python train.py --spec_augment=true --targets=["source"] --num_classes=3 --norm_position="post" --activation="gelu" --head_dim=64 --parallel_block=false --width=160 --optimizer="cautious_adamw" --lr_schedule="cosine" --weight_decay=0.5
Rows from block 6 of a small sound classifier, named by matrix and row number. Rows with one number belong to one neuron. Each number is 128 + 32 x the weight over its row's rms, rounded and kept within 0 to 255. All counts start at 0. Numbers have three digits each. After the name is the row's rms in percent of the matrix's.
Before each neuron's rows are labels from the 100 clips, of 14976, where the neuron reaches its highest value: "loudest band" is the band of the loudest frequency at the time of the peak. Only what is clearly more common there than usual is listed. The data: single notes of musical instruments (NSynth). In brackets: how many of the 100, against the usual share in percent.
# fc1: MLP up (model.blocks.6.mlp.fc1.weight, 640x160), inputs 0-159
# fc2: MLP down (model.blocks.6.mlp.fc2.weight, 160x640, transposed), outputs 0-159

loudest band: 2000 to 4000 Hz (41 vs 8); 1000 to 2000 Hz (30 vs 10.6)
fc1.525 103:125125145139129182175175226140233092215149184166155117143095128092148128130133132152161130108124125129105110083123167124161171111132152133136124064121102134118144105151126119123052125081255143151167096139079121152112082192126087141128121109113090084108080069108105115178107167096168038115151126109122162130116133115102109127100125130142128139195130137138130096125134133137119136106131140076138068132114123130134126193129159129128166128124128130119117120135123123135145083138130152
fc2.525 113:121129214139078103031085023123093156090076139153089142143124113108115128114134124138127139127150173158117119133096120131134114157112093130129123162132124102137112143113137170179176181209009123125132148135138114110117134100118130131099125156111193129131160133142140142083133059156115189121082133163135137108153130119138148136195118133161127130130161166093133180130107110116118117204174143137189177132135193124124122116147143137165066130151160136082130142131126141163123226152139121

loudest band: 250 to 500 Hz (40 vs 15.3)
fc1.414 096:132111139122177108131161061116113136139141116132151036114110114118163126126129128138130150102141129124118135113098101147056158177112151101128120160128164126126156107122137129089089124166157130148060121125079110176046100178130053126162141098020137114084130025125107172117123159068133133098139169124117058127100101057123099127112119136118144138120106129150132128121118129118113096077044125127068151125139128114078134243110100127162171093120135098117141128088146083096143127137126136
fc2.414 087:129143121107080127222101137132119111121096124095118158146186138158145135155152165153137135130146115093184136128171125085126117112130000126117121101088102112135100119134091077098104098092030166108105118142121128067118142093129128121071118125131089093167126167130139098129118118161084113126061114109125117207135123177126127123145135137153127133177150154073148185117147163114129172157157156131165092134130147109157155031149123130088131149146150132180124143172150183191109124116140161

loudest band: 2000 to 4000 Hz (80 vs 8)
fc1.412 089:103121084097111090117106103134122158095093146141124161150076126149063106127129114131137110165116133070120095119125120041141163138130074137129111090155145128135117101106192076094107113117142106083120166174219125120030141130118029098076131150146082000135119131122150159093129127138130126088121169116127133137169040120137146128064157173125146170144164171119129127154139123095140130114131096128082142126127134109091125130130135136115128141122125125129110187055136134117132099080136080
fc2.412 062:125143159140132175203147168142130116138167129148159081136115146124237134135105127141127113117131136188109176127115096205096092163100172098144216170135143120134146185136092103169121149104118158162157109082151122141120112165117132125191096141112170191134129165132113131110073159099121127191133083144122132101150133126134120127163069140149148143121101099180147124050147108138215172111130135134214149125121131147128121195134162124124141141136130130214110136178149164063139165099117123

loudest band: 250 to 500 Hz (49 vs 15.3)
fc1.591 119:111115149167097145101113174125142059149081155146110107054085084096141123146122129124132115137121135052141089127129146111066140128148118146125028138062126138121149028151166140067062131089111070150136150154059115128102145118098091096091152164117182090158168189115127106139153096131105170134104103133127125141116121119117122128136124129121125086146109138137077117091117104053017047145096104133121109143147081063082126075129138127120111147092123128134125119102138093120124118103133145
fc2.591 129:134128140088165150146122088135111164113163117137170125144141133120084131140124129135180134137145138175197123144134131189179041118108131132131167097182131112128129219135122125134187073162122121129159140107159152084184138169138157200187126093123060171138097119119117199121117129132140090131182145126131147164118126118130124124101139135129140133124110129107136131105100148149195187119147130132145160137131151144134141226130136131224136205124134131232128135154132218145112176148128103

loudest band: 1000 to 2000 Hz (47 vs 10.6)
fc1.284 093:172150052106125147133106151129094125104075126069134135117139134100137125154128119125119098128130125087153116107130118087160185147151108147157099158052064118160108077137146141083078173122158105083126130128096127128034193082182042091088160192168132147142238209118126102124152123162122108139125084128129129179124161206151133112133137123142126086158141118140154138165122122062120141178118105154171125128128128103104119042129132105141141099129124128083114130106130128067132141094138121
fc2.284 095:132100151104126140155163121130112119124179114131134131123124142151111128114122127119134111130125139146150142153131131177138066147075214130134185098201165118125138255122137165142202120146141109141171151080198159032210119146140129181193128076142117129114111139111133134131129070103131128134192175131142124119125112107124086114122129099118138142082119092142115122065110124140222140060115100130108138135141087168144159192132142132178140174118134135211135128141118159138111145150127126

loudest band: 1000 to 2000 Hz (72 vs 10.6); 2000 to 4000 Hz (25 vs 8)
fc1.82 096:131155130097126170165104126133121115127011127127135103142157135115126130132131113131112107142123087119135146120105111113233144158130162134154172182127142136140092143118100136145146142151156134129132143127087141116116214086187098127118134150228108149233141136081131130128106117132151130131151115093148182135125200128140140129138140138127141125136135128138095102144115107097115150093094056135085137131127086123105081149147122130135134048106143130000108126059125165076083096124137097
fc2.82 101:126111165083089077037218116127131115141217134144102155125120137160148122112122120135176158123127153121135125128129127144106138126163128163074092076140135125131180238135160141128147128185130126149130137137178131169193083141137196129128140092102145186045119075147116153159142088119096124150106128142136092120159056150094111119113132127130128147109149157129142130114175120152150106121127204122117187130122127162163181152142157152164162204124125149198139130150101111171196097141133130

loudest band: 500 to 1000 Hz (37 vs 12.4)
fc1.119 099:133156122124138186075050156135100180214119197168129132148105080147136131114134123112128127121083134087055144091148100124109152127113128132135108103133125187128124117122174068188130126255167216134132144127130116151133130061140123120122113083138112089144119081125060128146128089091163110131150139132146167130106107151119081133141129121145147182163106125144121121098113112126127080134090066087092108127119085140146146169127184128124105108050126129121127121083123088131133075131147091
fc2.119 110:128127197195115093121162044128192144104121130128126149128138127103127122135087118119124093139131133170165108175102131175144157131148137143189141160123163103134167175118135171072110144102113135100128120163106139141132122157116131131125138167110150130149150166137139143072108125176129152124129161133128109132134125114132187124140138147133120086102134152123135195214161130148110231197185193118225191148124220119126119143135131136153108129163175134166132145198137147204154182146140177

loudest band: 2000 to 4000 Hz (28 vs 8)
fc1.501 095:115117189141129133172154150146207079218156214134118129124121105093140125119138138144219219129114132137113107088135124127136131093134114151139186113158095147109176133194137135246033112149138166170175129170126107165130074177064141130123122133108111116076128146116125142160126168129195113130139119129103137151148081103079084091128104144134154152140127165118118144176132124127118137127125162111128078129122132127109126204118114121064126156112087127141127113143126098156129075129117157
fc2.501 095:137113144255142138102104090125155175110066104160135186145152114093114128138133139155145112130137165162139064071078130125131133122124140123128043085086127119132111073152135154109152174105140128072117149151095086070110127102123127142135143142124123118195130173126120120114124089153132127115126127147137130139120168115134191150172137209170132120153145146094131139148134097110054101225165135127192159135148206156134125052127159132153114125132140130044132132109131158128093194153135125

loudest band: 250 to 500 Hz (44 vs 15.3)
fc1.622 082:154080175197162135092123142123192111144166148141118174127084140043139127110138146155161144128137079134115118132127115140127174051106003130107129115126099145108130146130093092185126059143151160174094129128109106145139061197018121129191105133091137122096186119119112153128128080128148075137130098142121061164097123111094118087123114080122126150172118114120131152184114129132114135109170181107163101102132155142130114191127124122089121146160123114137128125173130122143152081167119158
fc2.622 085:129131136200218124168125122133160133139104138127126138107135103134065132143134126133133081129142149169129119073070128126110132194126197098171112065126135153139117067167181237077132166112128102123161132175111100091075114090121116148178141174117125101173120165133158083115108186145198195137125154101135150118162139119148118166135122131144127128145113224138133081086133135128105052157130157109189139135141157123103126082135128133117144142127132132058122148076152148130119202155133134

loudest band: 2000 to 4000 Hz (44 vs 8)
fc1.478 111:128128086000132123160084140136068174116078178128144153125161112168141126129126122139135122115107124089131097114123121081117131154192159145128187122131169188144107157128144196111142136194101105199164119159174130119182209061141116128139133210194133131163123140170128130095128124132115149129163179130128155123130134134132133129128142106142142152140205167163130141166094122129178147138081065110115122129127048111141153125137143137171137031115132130106123131105126126124107163108135097
fc2.478 100:120129144222124123068232064129168104134112119135116130133099183095118124105119118135125095130129131155126180139144131128168122109074139130083117162176091065125154130081096125129140147089245209043123122147138135151064123149158181122079129050126119156104156192127080146118110099122121127124124125134131107130089111200118144101133135160127126082091127096078124147120180101129076128143147151111090101137131206163153145149125134127118129143137180126155135128127119165139165087146139135

loudest band: 250 to 500 Hz (43 vs 15.3)
fc1.101 126:110080144176129121110167107133128134112169137199139105124123122114184120128129129128135141129103133059096139164109132204115116103150138108125129127168167141133161129201119140150153121170048156160098157143058148177178126170112164129133129141063114133113118115083069186123127072099134192137207188163131117115070127047119162147165125195126158075094112127125087138129098117133082112102062121133057144142128124128132130167123130126151114126060123127140137123060112067126129142161126188
fc2.101 108:134182078081104135139072153131161150156054141119118148132129106117108129160144134164153146129169139181142131085145138114136185159140057151127133112065075132125113133074145050116143110132113129125116126140164129144078117097118131125124142130135130126139101114160182111126138211167129092145095091128138143140171152242137116157069137103127117135192157174129140129162146140124214090190190215134231159125131182107120197107130121132142130136174139129141130132155133149160120150125128117

loudest band: 250 to 500 Hz (47 vs 15.3)
fc1.5 111:112100177132160113087072105133145131163163130146105122134105094110138110129136143129129140101133129147128119171113128236042120112143119115079127126210158125119154070161129117057107129154147105157156131153092106133119071151091138145156137100083114218090125109134074168112129090041146120134149134162118089123135105116120114128113105122113152105131081120155127176104100129140108108141131187128168175127120146122105105143123122107181113179128128116170146115184132082165238209141121209
fc2.5 114:155168114131119172206120172133147143105081133084119093135144123106129133147130148140113163137146131130147118128156133071110144116135086126146098120074127133129116057129142104197131094133072067043037137123094127100069162118134069093083123178113130015149161166128170113143110170191138133127133126095124156142111156114134160131120133127128114150180188112109112109144131149090105116120131097139134060129134121119126145062127138124036113091123130124100119132111138168119010133153127094

loudest band: 250 to 500 Hz (41 vs 15.3)
fc1.511 082:147079120074162175132128202131133115246130157115120149127058125107135113115126128152125168117097125129077120054122125095135165135132114127143128030063109114108125139156106131136135117132164158210106174176127117157125095176126074157128115098129162062164078105114108247130127137139131101120163164126105119128081131119132119116130119132145145168210156152126165037127139130125134163093121129090136121174130115153116118222121182127128106111134128124135133117128124118143147119122104096
fc2.511 093:095135187201109110039126062118137131104079152137115130136109094104089122137119126133134100125133156181119117131047115167115117143125128124133154194122120089141092131067119130142176194137121125056157096099145125090086136127104169098122149200129128140086143183123108101106125129143131120129076123123130138138147088129138149183148123144161131112132113150104120236125123138102158125224160162140225159113130200117115116092132143133161074132133138132116124136159140152124083229127142131

loudest band: 2000 to 4000 Hz (43 vs 8); 1000 to 2000 Hz (35 vs 10.6)
fc1.255 102:148123112156153173134127243128120005196131156170124085131143127111152123128133134116147136125133135150128083046163133132139181116126148144102123099135106126119128090148125135195092120196196128169135129180116109209113090151133042130096120113134125126148108107110133136165112130054139130098172125124150197104130146114104099125122121166159142159225143131120137128093110115109127154132104157082142124126118127116138118200128184128145155135116114128046099130144129067175137151150130131
fc2.255 100:102134253150134084056084000129131162128077132123129159131084118098055127115122129128125107118145142180146098165119126131132075173107112125181135128122108186136161200120133153103178125144117170107148142161091115094150132055125130126145122136145120129133144175143102159062134101154159159104118161133137118130082125098131138124140117086116105072069128158100108135151116130120111109184154131116098135136136196124137115154153105148105069127144169146120136148096116182129136131195141120

loudest band: 1000 to 2000 Hz (86 vs 10.6)
fc1.411 105:116129150164151205119141181134129111112147145128096099146147146137140128124128129098074149131115119120120172116146125183188144119125136129132227122136157104132108148143101051226198125157117181201177148165120165143181165124141157158138134117123122138131156116129121187158127125103116123127105099104142223122064217127129181129159131150122121160191164077114128110145107123150141139038115102099077141128121096134166148176109125147195140107134122130053126129084113137111140099127138169
fc2.411 098:123110136073096109065110044126140139192135125130133140129086128094132118128119120168143152126159169136129125104089138070122141158131120187133069148104074167132167120109194184047033190090164133095126116119164121141035111099147133129160152130140154177099114131138139124100127109114159116137157165152140097109193033133117062144121130143150126122127125155129132124120164130122113101217176206124182156131124215141126127141131172137093117142151140137152131134110123098134148099115137102

loudest band: 1000 to 2000 Hz (40 vs 10.6)
fc1.557 090:126130141130128101122130122130049098103133101112110159164143128141112131130128139134115145133118110132128122233132111223138122130131233172148158127152138144124157120145100162069119128113131168227156204135125132133134206152130129145128119141136069139171034156120117117093145116044122140116128164128127109118108133114128146125132121130110132074162071171062174165167123127101100201114078128137129070140130115139162108193135107133128128095134123131127124084152125081187129208139129120
fc2.557 079:096109129133111161162143193125160148101111138118153134097109125104202126136129134123127130113120127067121152079125127097159172126197098139011109039133108131128130006112169098168096132133123079061127118122106135068079060130109068058139141165161128118051223132135128143177129125137122070163147120140130124126165141136124133128107132127130123145137112120136089026128134132118128119135130135160106179115122114134096145148123149126177133107127115127085126121077103131091134106118128112

loudest band: 250 to 500 Hz (48 vs 15.3)
fc1.587 100:114133153131226124109047100129166137106151130172198097143115084097167125127125124145171062095110130137105121113122141117013132115178138121116088136102158192116172047138128109047080118114129136164145101138091124119128060180097140126160128119068127131111060131146074158165125123040110148118128149106116094119103137115096109133121125065130130193137136180131135122116131114138136112145139164128145187127101129129130124129123132123146123147147120126160137124117114097204170149143127222
fc2.587 124:130124099128045179178221139135112130112129155099113122149141130128114140126132128126075152138156126130137142171130131116205132127085069126132108122140071022127117081139153128192143104122105097052041132110153127134007137117138122133025117127126130082149169130116159104085110096192095070109172119127128146132141144137133159145123131136124129103139125112118114151122170151073082141146138108156160069127149114125080155080130136128100115112123147128115127131170139169083074127137129086

loudest band: 250 to 500 Hz (34 vs 15.3)
fc1.98 102:135095172190125130125149133130130112089203096177104143122114100077197105111131136133145128135110125154091106142129131160049141112148075109107103107119145124111148075138131182107145130124064050172118133141084138128141030172074115138128116108021180127174127091129127128128133050095130198144138128144127103093117127084116144147144117149123150114116135183180113147149129116150130110158135169110174185127123132136115121148126132121179125173133130125128134121153115058199168158161119224
fc2.98 097:143187097108192158153074154131128137129049158111099125127127083105042129139118129127135117129162138155129139072127135126187111212103103091212193117113062126126078116158156053156140099191148131101119149140123111115053131093093133157178126125122078112119106117129087110094129179172171060125153125110128131140132179171161110167105127101128124087171055130124115105072125155077176105153144133141167129132138168113106164094126119128127103128130136129105126133113142141067066149130126073

loudest band: 2000 to 4000 Hz (28 vs 8)
fc1.225 102:082089162113072102141106134126130091127086125118140127144135123087062128148168106133157223156139122109135067132135135120068166105136127161124148139168130127132121126129147129149112128140159128083161135105127152130126118120113090102076102148129137141123161117122080178040134154169130020101126163125129146207157058100058050132020135109059077139166112144194140150132061137081102136112136120153140129109129115096108118181131128131122125187123144136175091132143135133118152147129135079
fc2.225 109:121151138173207118171097110153160132153151146185155178136114140132180137103112121135126108125172134144142105109079128139126111107140198089124096123127121131132170107141128113086100166124047121176185183211089126113183144135128097150190109122080153095203096186158089153206097082117119173136084130124121099136091159094143156116188113149148153112115111119119133063154139078202118114107153133050133123129126164137157075202123160117131135158146151119094122144083128156154126155151128163

loudest band: 1000 to 2000 Hz (26 vs 10.6)
fc1.449 082:126125207157221127113146149137168088137212130150080115105108125088190128131129127195143183100136147144121142129124148099134163069173183126064089116118116188097148093137102133198087114142127161152150122144090141127160091184105127128105108110100038106123113114129118092134111127050108072129103131081125214149141171125091095091112122180147115212155162146123129157075113128138110118209124133140126082102125139122132114174124099120113124141081104121128122123099121134169111119161114129
fc2.449 076:130119124141206166164137058134127193121077133121137181177105111127085138126134129149136114128171159121122090118070129130169061139062106126210092111120086093138148086136198171105129117129176110048098136161117087089045120119124097172155127133128124129146100154124134203065121129206154133088141149154130099084053110088145132148129115133116132062129082146127129117146138130100001105124131117097117121131164152170124129090148143145126096143123138143121133136130134128099154126133136103

loudest band: 250 to 500 Hz (58 vs 15.3)
fc1.483 106:136128124185197127124104130134135050247122145149084117128130123103122118110125130145130098120128103140087127079120161088138151120135112096106130103087078110120133078217107136014093117138118137165136135155102126136146069145134105135145129102113123129133136202137090127161123125121134165177140123109128079108081136094105173189158094216129160115133131136142130102125216070142133117100136110114063117136129129146119110123122135121026125122138122126135144156129116083196200106130125125
fc2.483 123:132139155021085144120115122124132184078098128111123108130120097091087125150131139125137194127128146139152121184151129159103125145141104159157115123131159129133107179107158126236194112199036026080091132071141129079126146126125124127073126167130124138133095086127141137118134160164166123110151124125127169119179122145146100132117134087139122137155126134085130161093061177092158160135145125180197143132141139127120175144133127132184105107136133132165131135169143127094060192134134068

loudest band: 2000 to 4000 Hz (25 vs 8)
fc1.547 105:129112065131128162137103123133214213111127140153126124127154125106118128135131121128094079126100112060112130042094128015151124176151078110149132162132136086138097084124129095098108127035106118034090148078069134033071126078139082099133124143133119124149193132096123109141132138152132137128158121175128151120125187131145148128116130162146130097128130081140109064125159121138118118115106099138094130156109124130104142059103140128104092100101121128128131126090126116061114062125123139
fc2.547 103:150127127063104097105139132126082107129149129127101084136140124129124124137119132124114183133158159193164143179118128216118157111159208152131151098148151082131098255126127139199184106201091106221123141099170136196188140152128150142101129144115151201073108079124162129164144137128123106132118114100132122138147122122126123175128141111130132146121158129113148215127114124146187152123159147176181155131134129116117134168135146136147127127131147136149144140180129142141151236125138108

loudest band: 250 to 500 Hz (41 vs 15.3)
fc1.111 102:129106167089139112153134038125144170116155132146115127122123099118123128133135132152173225136133132151124117147115144255087133124142163102124157156208132161117162117120121169144137108170167155132122131132111131103131119155078170126123118124105072157081121078114105101088130130011175076115118189113098120146147099101092076080116120100124136169145130128136118178160112131113139139151136126132107122109135132098105126221126075099112113140109126125150119128130140124109102153134120144
fc2.111 103:126134116176190137174108121137178123158065110118130140131125158136175137134133139184147122127160139121140110060117130049120143122127104126124000099044124126129121096147127107119079123110114158129076126217082117150102123127132090162164117126070122108185107127141129185151120125145124127140070069128129123116105132100130147167130130192128126138172140157100151044126176108127000096132141169081115120127143171147146133081126120128082134151135136126104133132066131149137136118129129127

loudest band: 500 to 1000 Hz (42 vs 12.4); 2000 to 4000 Hz (32 vs 8)
fc1.366 077:135160133103147150209174154139199118160132124158162126092133162157166122139118126140130104119140141102145142079105137083116148123114156104109100160119116090167125089072064159142053152118208131113145083127116105133067134090136093156110117132127058163123071065120107064156072197118185125116112066056126154138161143128150096131078121175187123156129119061144138095059133144127169122127123154076125137145128145088068150140127125132178179140119131132096129128063143128108095111084109100
fc2.366 080:124132126126074092036134065125141123104120126107140103130179142143109129116162147136114120125135122126129113148128123151137121127123097139106133103152165117133122227099107061165249049184137119112088113123128131120126104153134117116128118119144168105088193127115194148121129101174073125102082114132121128119126116096114144111143129109057134187123203200108146216179108126129129147060111108133065076123132079162150154072137124135066131112123143135128141144160111186176114115141142150

loudest band: 250 to 500 Hz (40 vs 15.3)
fc1.183 072:121182149150055096148156165136109046242129130135112144132109111123095127123161129118142180166139120131112049103132146121111181134108179177133128060105076058125108087132106176141073105124200104080138152108090118126111135214127110128061149060150116176131132182144099130100142163144133114125152180075075153111181103123139140132109122142082124123120108128155149051134128149074066159116133108137134118141121123149138129211132143129093168134140135131141127134122125104133118129087111097
fc2.183 095:118116194149130149096085094131119140073106151136160133113121123121221127120118126111157145125135143158127121156102124255127128113181122125084132121124161128130123119123125130165138189129055150177142130115120133100164110050120123149123138211128124129109179152135121129199120104122121137132132127159131131151145192126161139135127121127147121151151108118120130150154019111104162165174161172151201191117138171107128116162126129123220072122134140123110131131153121143144125221126128155

loudest band: 2000 to 4000 Hz (51 vs 8); 1000 to 2000 Hz (36 vs 10.6)
fc1.141 082:093109150141082141128128131150155131088159130131112128150177136092131131144119130046055145132124091138110148205104121087183126086135134092168162091168121052128127153184137134125151239121079219157134153137120163114205146123154171139149164133130131137182138130113132122120123120151149120143203122140139141132066169037125186139149133158086128038122130123186124171199135131119098200085124123151094093160144122131104113104131129129127109107130128093079115131116107143123128134135134134
fc2.141 083:134168117083157155058065094116108140170090165143098141143062107124138123122125119187143122125152188149141136074123138131087135149146119192145123158112132138123101163084133095196165140219146076114091132130136122134087131133127125142111142152125155195033069094126104171227143128124139124164086109127136129132179105181134112182069125116128118182160140146113124115095129130100183088142157177131156207125115171184138140199118157129180122160144134127152135119127101116143135144111129080

loudest band: 1000 to 2000 Hz (74 vs 10.6)
fc1.90 075:122130137050086176167096172134130138127035130104129138105148138112131131144124131102090135158109117067150131157127112077120127127131110140168155134134117088141098150179132140128138161125120120111171140121152127074125230077135145134119166170199156183184210129090129126148130130184156091140172073148131155130147154131172157139162134130152074014139089138187132114172124132084098140155120130128164134145133137109114126086152139146127128131127132124055126128109127160010104158113131091
fc2.90 079:126132135160127088055141079131140144162134160147112130117125140121120126102114124183203126122131147189140111093109130189130140133190220145109161129146147153125146227100102130136184144159189177165166127138142145126194115136144172108132147101131122132048116149147122134190142135115119188151085124119131089134142111131091127116099133136103128192121218137122113124137125103201224069098129131105083166117103137151153141214125130131154124147132136132131137124097097128213157105143123133

loudest band: 500 to 1000 Hz (33 vs 12.4); 1000 to 2000 Hz (26 vs 10.6)
fc1.182 107:122187041136127124117129127137129102089084124159140120104126109132162128131128161116123056118123157104152137125141145109124153166148048128101077212059130138149082056105131101157131154129118041067129067062117128095042157077136096094088147167141133123131143194140109068210126113138123096139068095094137146138176137156138115135128130109121083133211112108131119090102121094133130103123129135140154155119115148118153177074129131128168160195137128128107101132123124125119063128090141144
fc2.182 094:128106130129151127162146118139118145137228123091113127127141155137115138111124124108102138135150138130148161202144139151147116130121203126152149043172168129125195229232154200096143101122130131237127149149137120149183116138147136175157113060127141120149160128132114128018124086130131134117156151130127107112037112082122118103113122111095110131018122072121144143126132116155113133125135130103129136134163120152131126141140142136121142101132160135139148132166127107135192108155128126

loudest band: 1000 to 2000 Hz (56 vs 10.6); 2000 to 4000 Hz (26 vs 8)
fc1.144 102:099097149162128168142137204141122123128094148161085128184132134118162132118127132088126121122102122030124114131147128142176175093121188129141123077128151089132115132153113103120130128130017146207188124208117131128200152150134122147103137146113137125227136122118097131155122119127125149103166130123163217128105146128139190152152135173115115128132122166172132079151125118144129138045108102102047138141104083143209121182168165129172152119116117134103126117082103121142133109126157119
fc2.144 113:109128167093092097009097058125137144129136155160128132121067121097123123117114109113137177122151172215119094134107128133139126163137121164139151149128096145129155151092153147136118177184150108072140130085135123122088126082126147096121152141153140147074147130157124164111129131123140118127132176152132115120190121157126108114111112117145116102110137128151118182131125104122175130238212154158236191127118225131125129221128184138145094142179132134112131129139124116136147179126131124

loudest band: 2000 to 4000 Hz (60 vs 8)
fc1.147 100:122133125142136098109040131140117134056128078179129123140155126106138106125123127122125166114122121082084140141129114098139170106167126104157115185142105179123152128191121129040105119127094157180140198186093158115176126193133128146121151131063172141145077175129055164134123117078137219133128128099138141109021231080111194127134138144136152131116119127113091118181114114119110161118107083117121107159098126128143142133120117122148132081127112122099146121109110076169125173137118181
fc2.147 119:127108128082101156114186141128130131147121160112115122133075128115118128133124125147125150130164175132144161131131132141142125150097098180132136126130085083128124113038159115199164123137153122029036089084168130145000121123139150132127133146167091148073156130112179127115130136129128019136155131128140146129200095173124102170090131117145137122172136139145122151126170160100142127189152174205181122121145168129087188146131141139099104135133145139137137137155127162121104127126132090

loudest band: 500 to 1000 Hz (44 vs 12.4)
fc1.92 112:108127124137136180080105121141095183113139150184134161140092119121161133122131129097125066120080115058153118145146079138118110135146068137096055123123168110128049149066141067215195132142031099134207143118108117044181113124122125121102130106111092097151152106122074140125129066069080103128119153145149192114083203126137148133148141127126111195178140144149091122086108130135153118090116123092114166128126124149179140092143160132189113149118120132129120124118123139158137129129135121
fc2.92 103:133130148136139115160201110133139128127129131123120102112099114137122129119121118105113123135181149180125133173125133171136140158110129141209231128136095140129194098140182223084073118133163161147126128120136123189064115116104161135158123157093169133108144127135134130093097138144154129128116168135123110104180075146128095141107095104102093056087052081158119163138128123121153130166164193156206183134124203112101090219129180125128126129149146127152108146181138095112163167123125180

loudest band: 1000 to 2000 Hz (43 vs 10.6)
fc1.595 083:126131086039100185106092205140140118129119169157181154154126107128155108110165136127159177129095121090136018112176125132113181134098054133148077131112123127132101131133131125232145138066152110145173130132145093119121203109128082107127123151176115097200125122094106116144111144169126104122123099134131179126162132116137151113134138140144107130203116136163123090056047123127126141111117155089160147156106103125180167152138195134186118135120109142119104123068119157121075128131128100
fc2.595 109:103122165208132085064159067125176146142152139152117131082125124106115121114119114110138105129142150193125081142091132199200152126188221135128140083150157110134147213126133185115147157210150164175163124188099127231140096129122157129127141151103131115088160133148120146112133111144126164128081146129131096155118133109124154120126109137125106114098162162118123167222144096151171105165163157125161156122129193137131080162128153132134126132154162131116132143167118131193175172156135149

loudest band: 2000 to 4000 Hz (34 vs 8)
fc1.314 091:157140124172175131082133143130137136194136123191225122129097105082135128129139136143172139106124137141129142124109138166077183130150071096081092138129120129126131117140129154130131133143202103170196140096099105167089089091102123132216154136127110116162097117096117055182096120126137065146126125170123118097124116113115012110115124072124127149150095121154111112100114128150187067138154179088178170112129132124134115038122153124175135134160123095052116113151136134132116183140126158
fc2.314 086:141156135166150123201131139131131141130098108094000122143143164136081127124126126092048092132136124108129124187159128120142127135098072113147128128116206122141144130172163142151125121148090097135075133190087120149102133129127138133090098127099130117127162137136135119030127078182095196104126135102131136123113143056144231118130128109128127138156187131125158160145136138104025094074120068152138111137172079129131137078145126141088144127135167141139132160185126113142127155179143112

loudest band: 1000 to 2000 Hz (67 vs 10.6)
fc1.195 090:113132128217138207148127132131182056157121162119043109073150130152145130128130130124121128128138127104107154071159120115198210128118133145187201106174094112140094130142099122188112138140121112123121133158129141109154169057148125140049133150152068141201135106121085113151133123135113116130121081117160236116131237187133110129130138176132121131165179117126114071117106121148103159116134111128098139124123129107162141130142134137144135114149144090062126127082111132122092123131139090
fc2.195 093:128124164080133105023111017131094177137135130138184154141097126088089124126095113150186132128128147156141093155080139151116085137125150172144098126122147130126143174080194160130160150154231180134132132142148139106124098159144158153223158110169124213108098180141140176123128119127147086131186187147137105113102018092118135138108129122126136105093121142125113160129148128102123124131128128121128133132127176144139148229134140140129098131124135143140141127133124108171163130159130092

loudest band: 2000 to 4000 Hz (38 vs 8)
fc1.358 102:101112151082136127059116214147156136133152152197118111129109093064161123124129130126102104095078105000099090150141113141075090128139112138123066108038147103110165102146164098081167126123105107176138135137105130124144073175118118134180154091069157114153107142117085126132128086079126122121147148194136110119125121118118175139171126106132128104163104148147093129096106113060075041120110134081095124140128078147155137078132143142126114112115120138139147123137126063164136098147126165
fc2.358 095:137134124208135129175158108124116130026109151112104120106141117110109122145109125112125136143170164229161138156113128135184144137124147129201217177190128145136133144136118177132143137128118104121114133112110112093114127101116146133077124232155132126139145149134188113107119197198155143120116144103125140144132133139126131145126127112124104086083127130151118208143123151139149187202170139166205154133120202103065124157137146127172111131143159129132107144152136193142110210141134145

loudest band: 1000 to 2000 Hz (70 vs 10.6)
fc1.169 091:127084180069126152223121200132109063135056127107082152145159176137130128131135132023076138134131067117128098142142116142216128098125154127203138115131115079135099148171122101154137130191089079131130139177145124114155208102136114146072110122139074166185113126128114233127125135125163127114174101102164189123130150135146160128150135144125089082133080097170147147103119126127098161103134125099136129130118114154172127192139143139146129128130143137125127138129117126159159180146138112
fc2.169 110:100146143139114116000123063128152174163130168145138129112064120117129125108120117187168193122124160154119100089097130144085166142176166161117119124130135174128132133058129155177164164172162139130162123139124128161117128114130128111198163208154172128051176164194164133170121121130145127177109143150132108125147087166126106136111112140129107191130163128152114114142116117122187082176159161131144183119103184136140131212124149124142073129134116125078128121063117117148155134093124142

loudest band: 1000 to 2000 Hz (63 vs 10.6)
fc1.395 095:132109131058158186186055105129111110087039103121113132138136126148126132137118083064070078150128101069120115141166118127128069119150175125162158133139158161122137136126141130097138129128026115102106193162146184040169192108140151156119138134075086141162120147128131255090133129132132153107147131112155162100071164130134163130202151152071144105130138130192149158141097125088074168096121102125104128139133115126126136136132131132127120102118133131128134128103116124168124165122149133
fc2.395 100:120122127101050128074188127129120158188206165121143133113101139139168129120113125223193196129131134174129163100112137142134161148166151163094130117156076113114109133075112095198126136131171149130134110099199138199101128124137138121138171179163149127092120109150168133191127131113139098199118100137136107133238098190120086148089128141125127156108122135122119087134154138143231135168142168122140162123118138118135150211121134126163101127126118126109146117093116124128164115076114115

loudest band: 250 to 500 Hz (38 vs 15.3)
fc1.494 104:111076188130116131112132114116177099139187138127136112072115105108128126141150127150158204140137158124154129145128146197033149094131128165104134136140120178126150192132135160255161081151176137148107128123126097143159112159085139128129113152100124126046125035065074124121133129070130123079132171139111127172141092082085084089123120129094129149137154106133111156126066137109100119145132138155096123118139150095086149163113109086088130150106141156161106130131137125115107107156095159
fc2.494 111:131172124232226146215128121140132121126089128154142172146132126144106141132134135198174082129161132141144104073081125094169110124109142074125087109088099119129128090156125098007119160082101172160145140202107121115122129128123104167168123096075106098237100176176087152160115111142131143135090097123127099144069156098140135142141128167151135115134133166131146109157160113151114092124134142045118134128133143136151090070126118125125138198129131124129129127092129147125142134139122140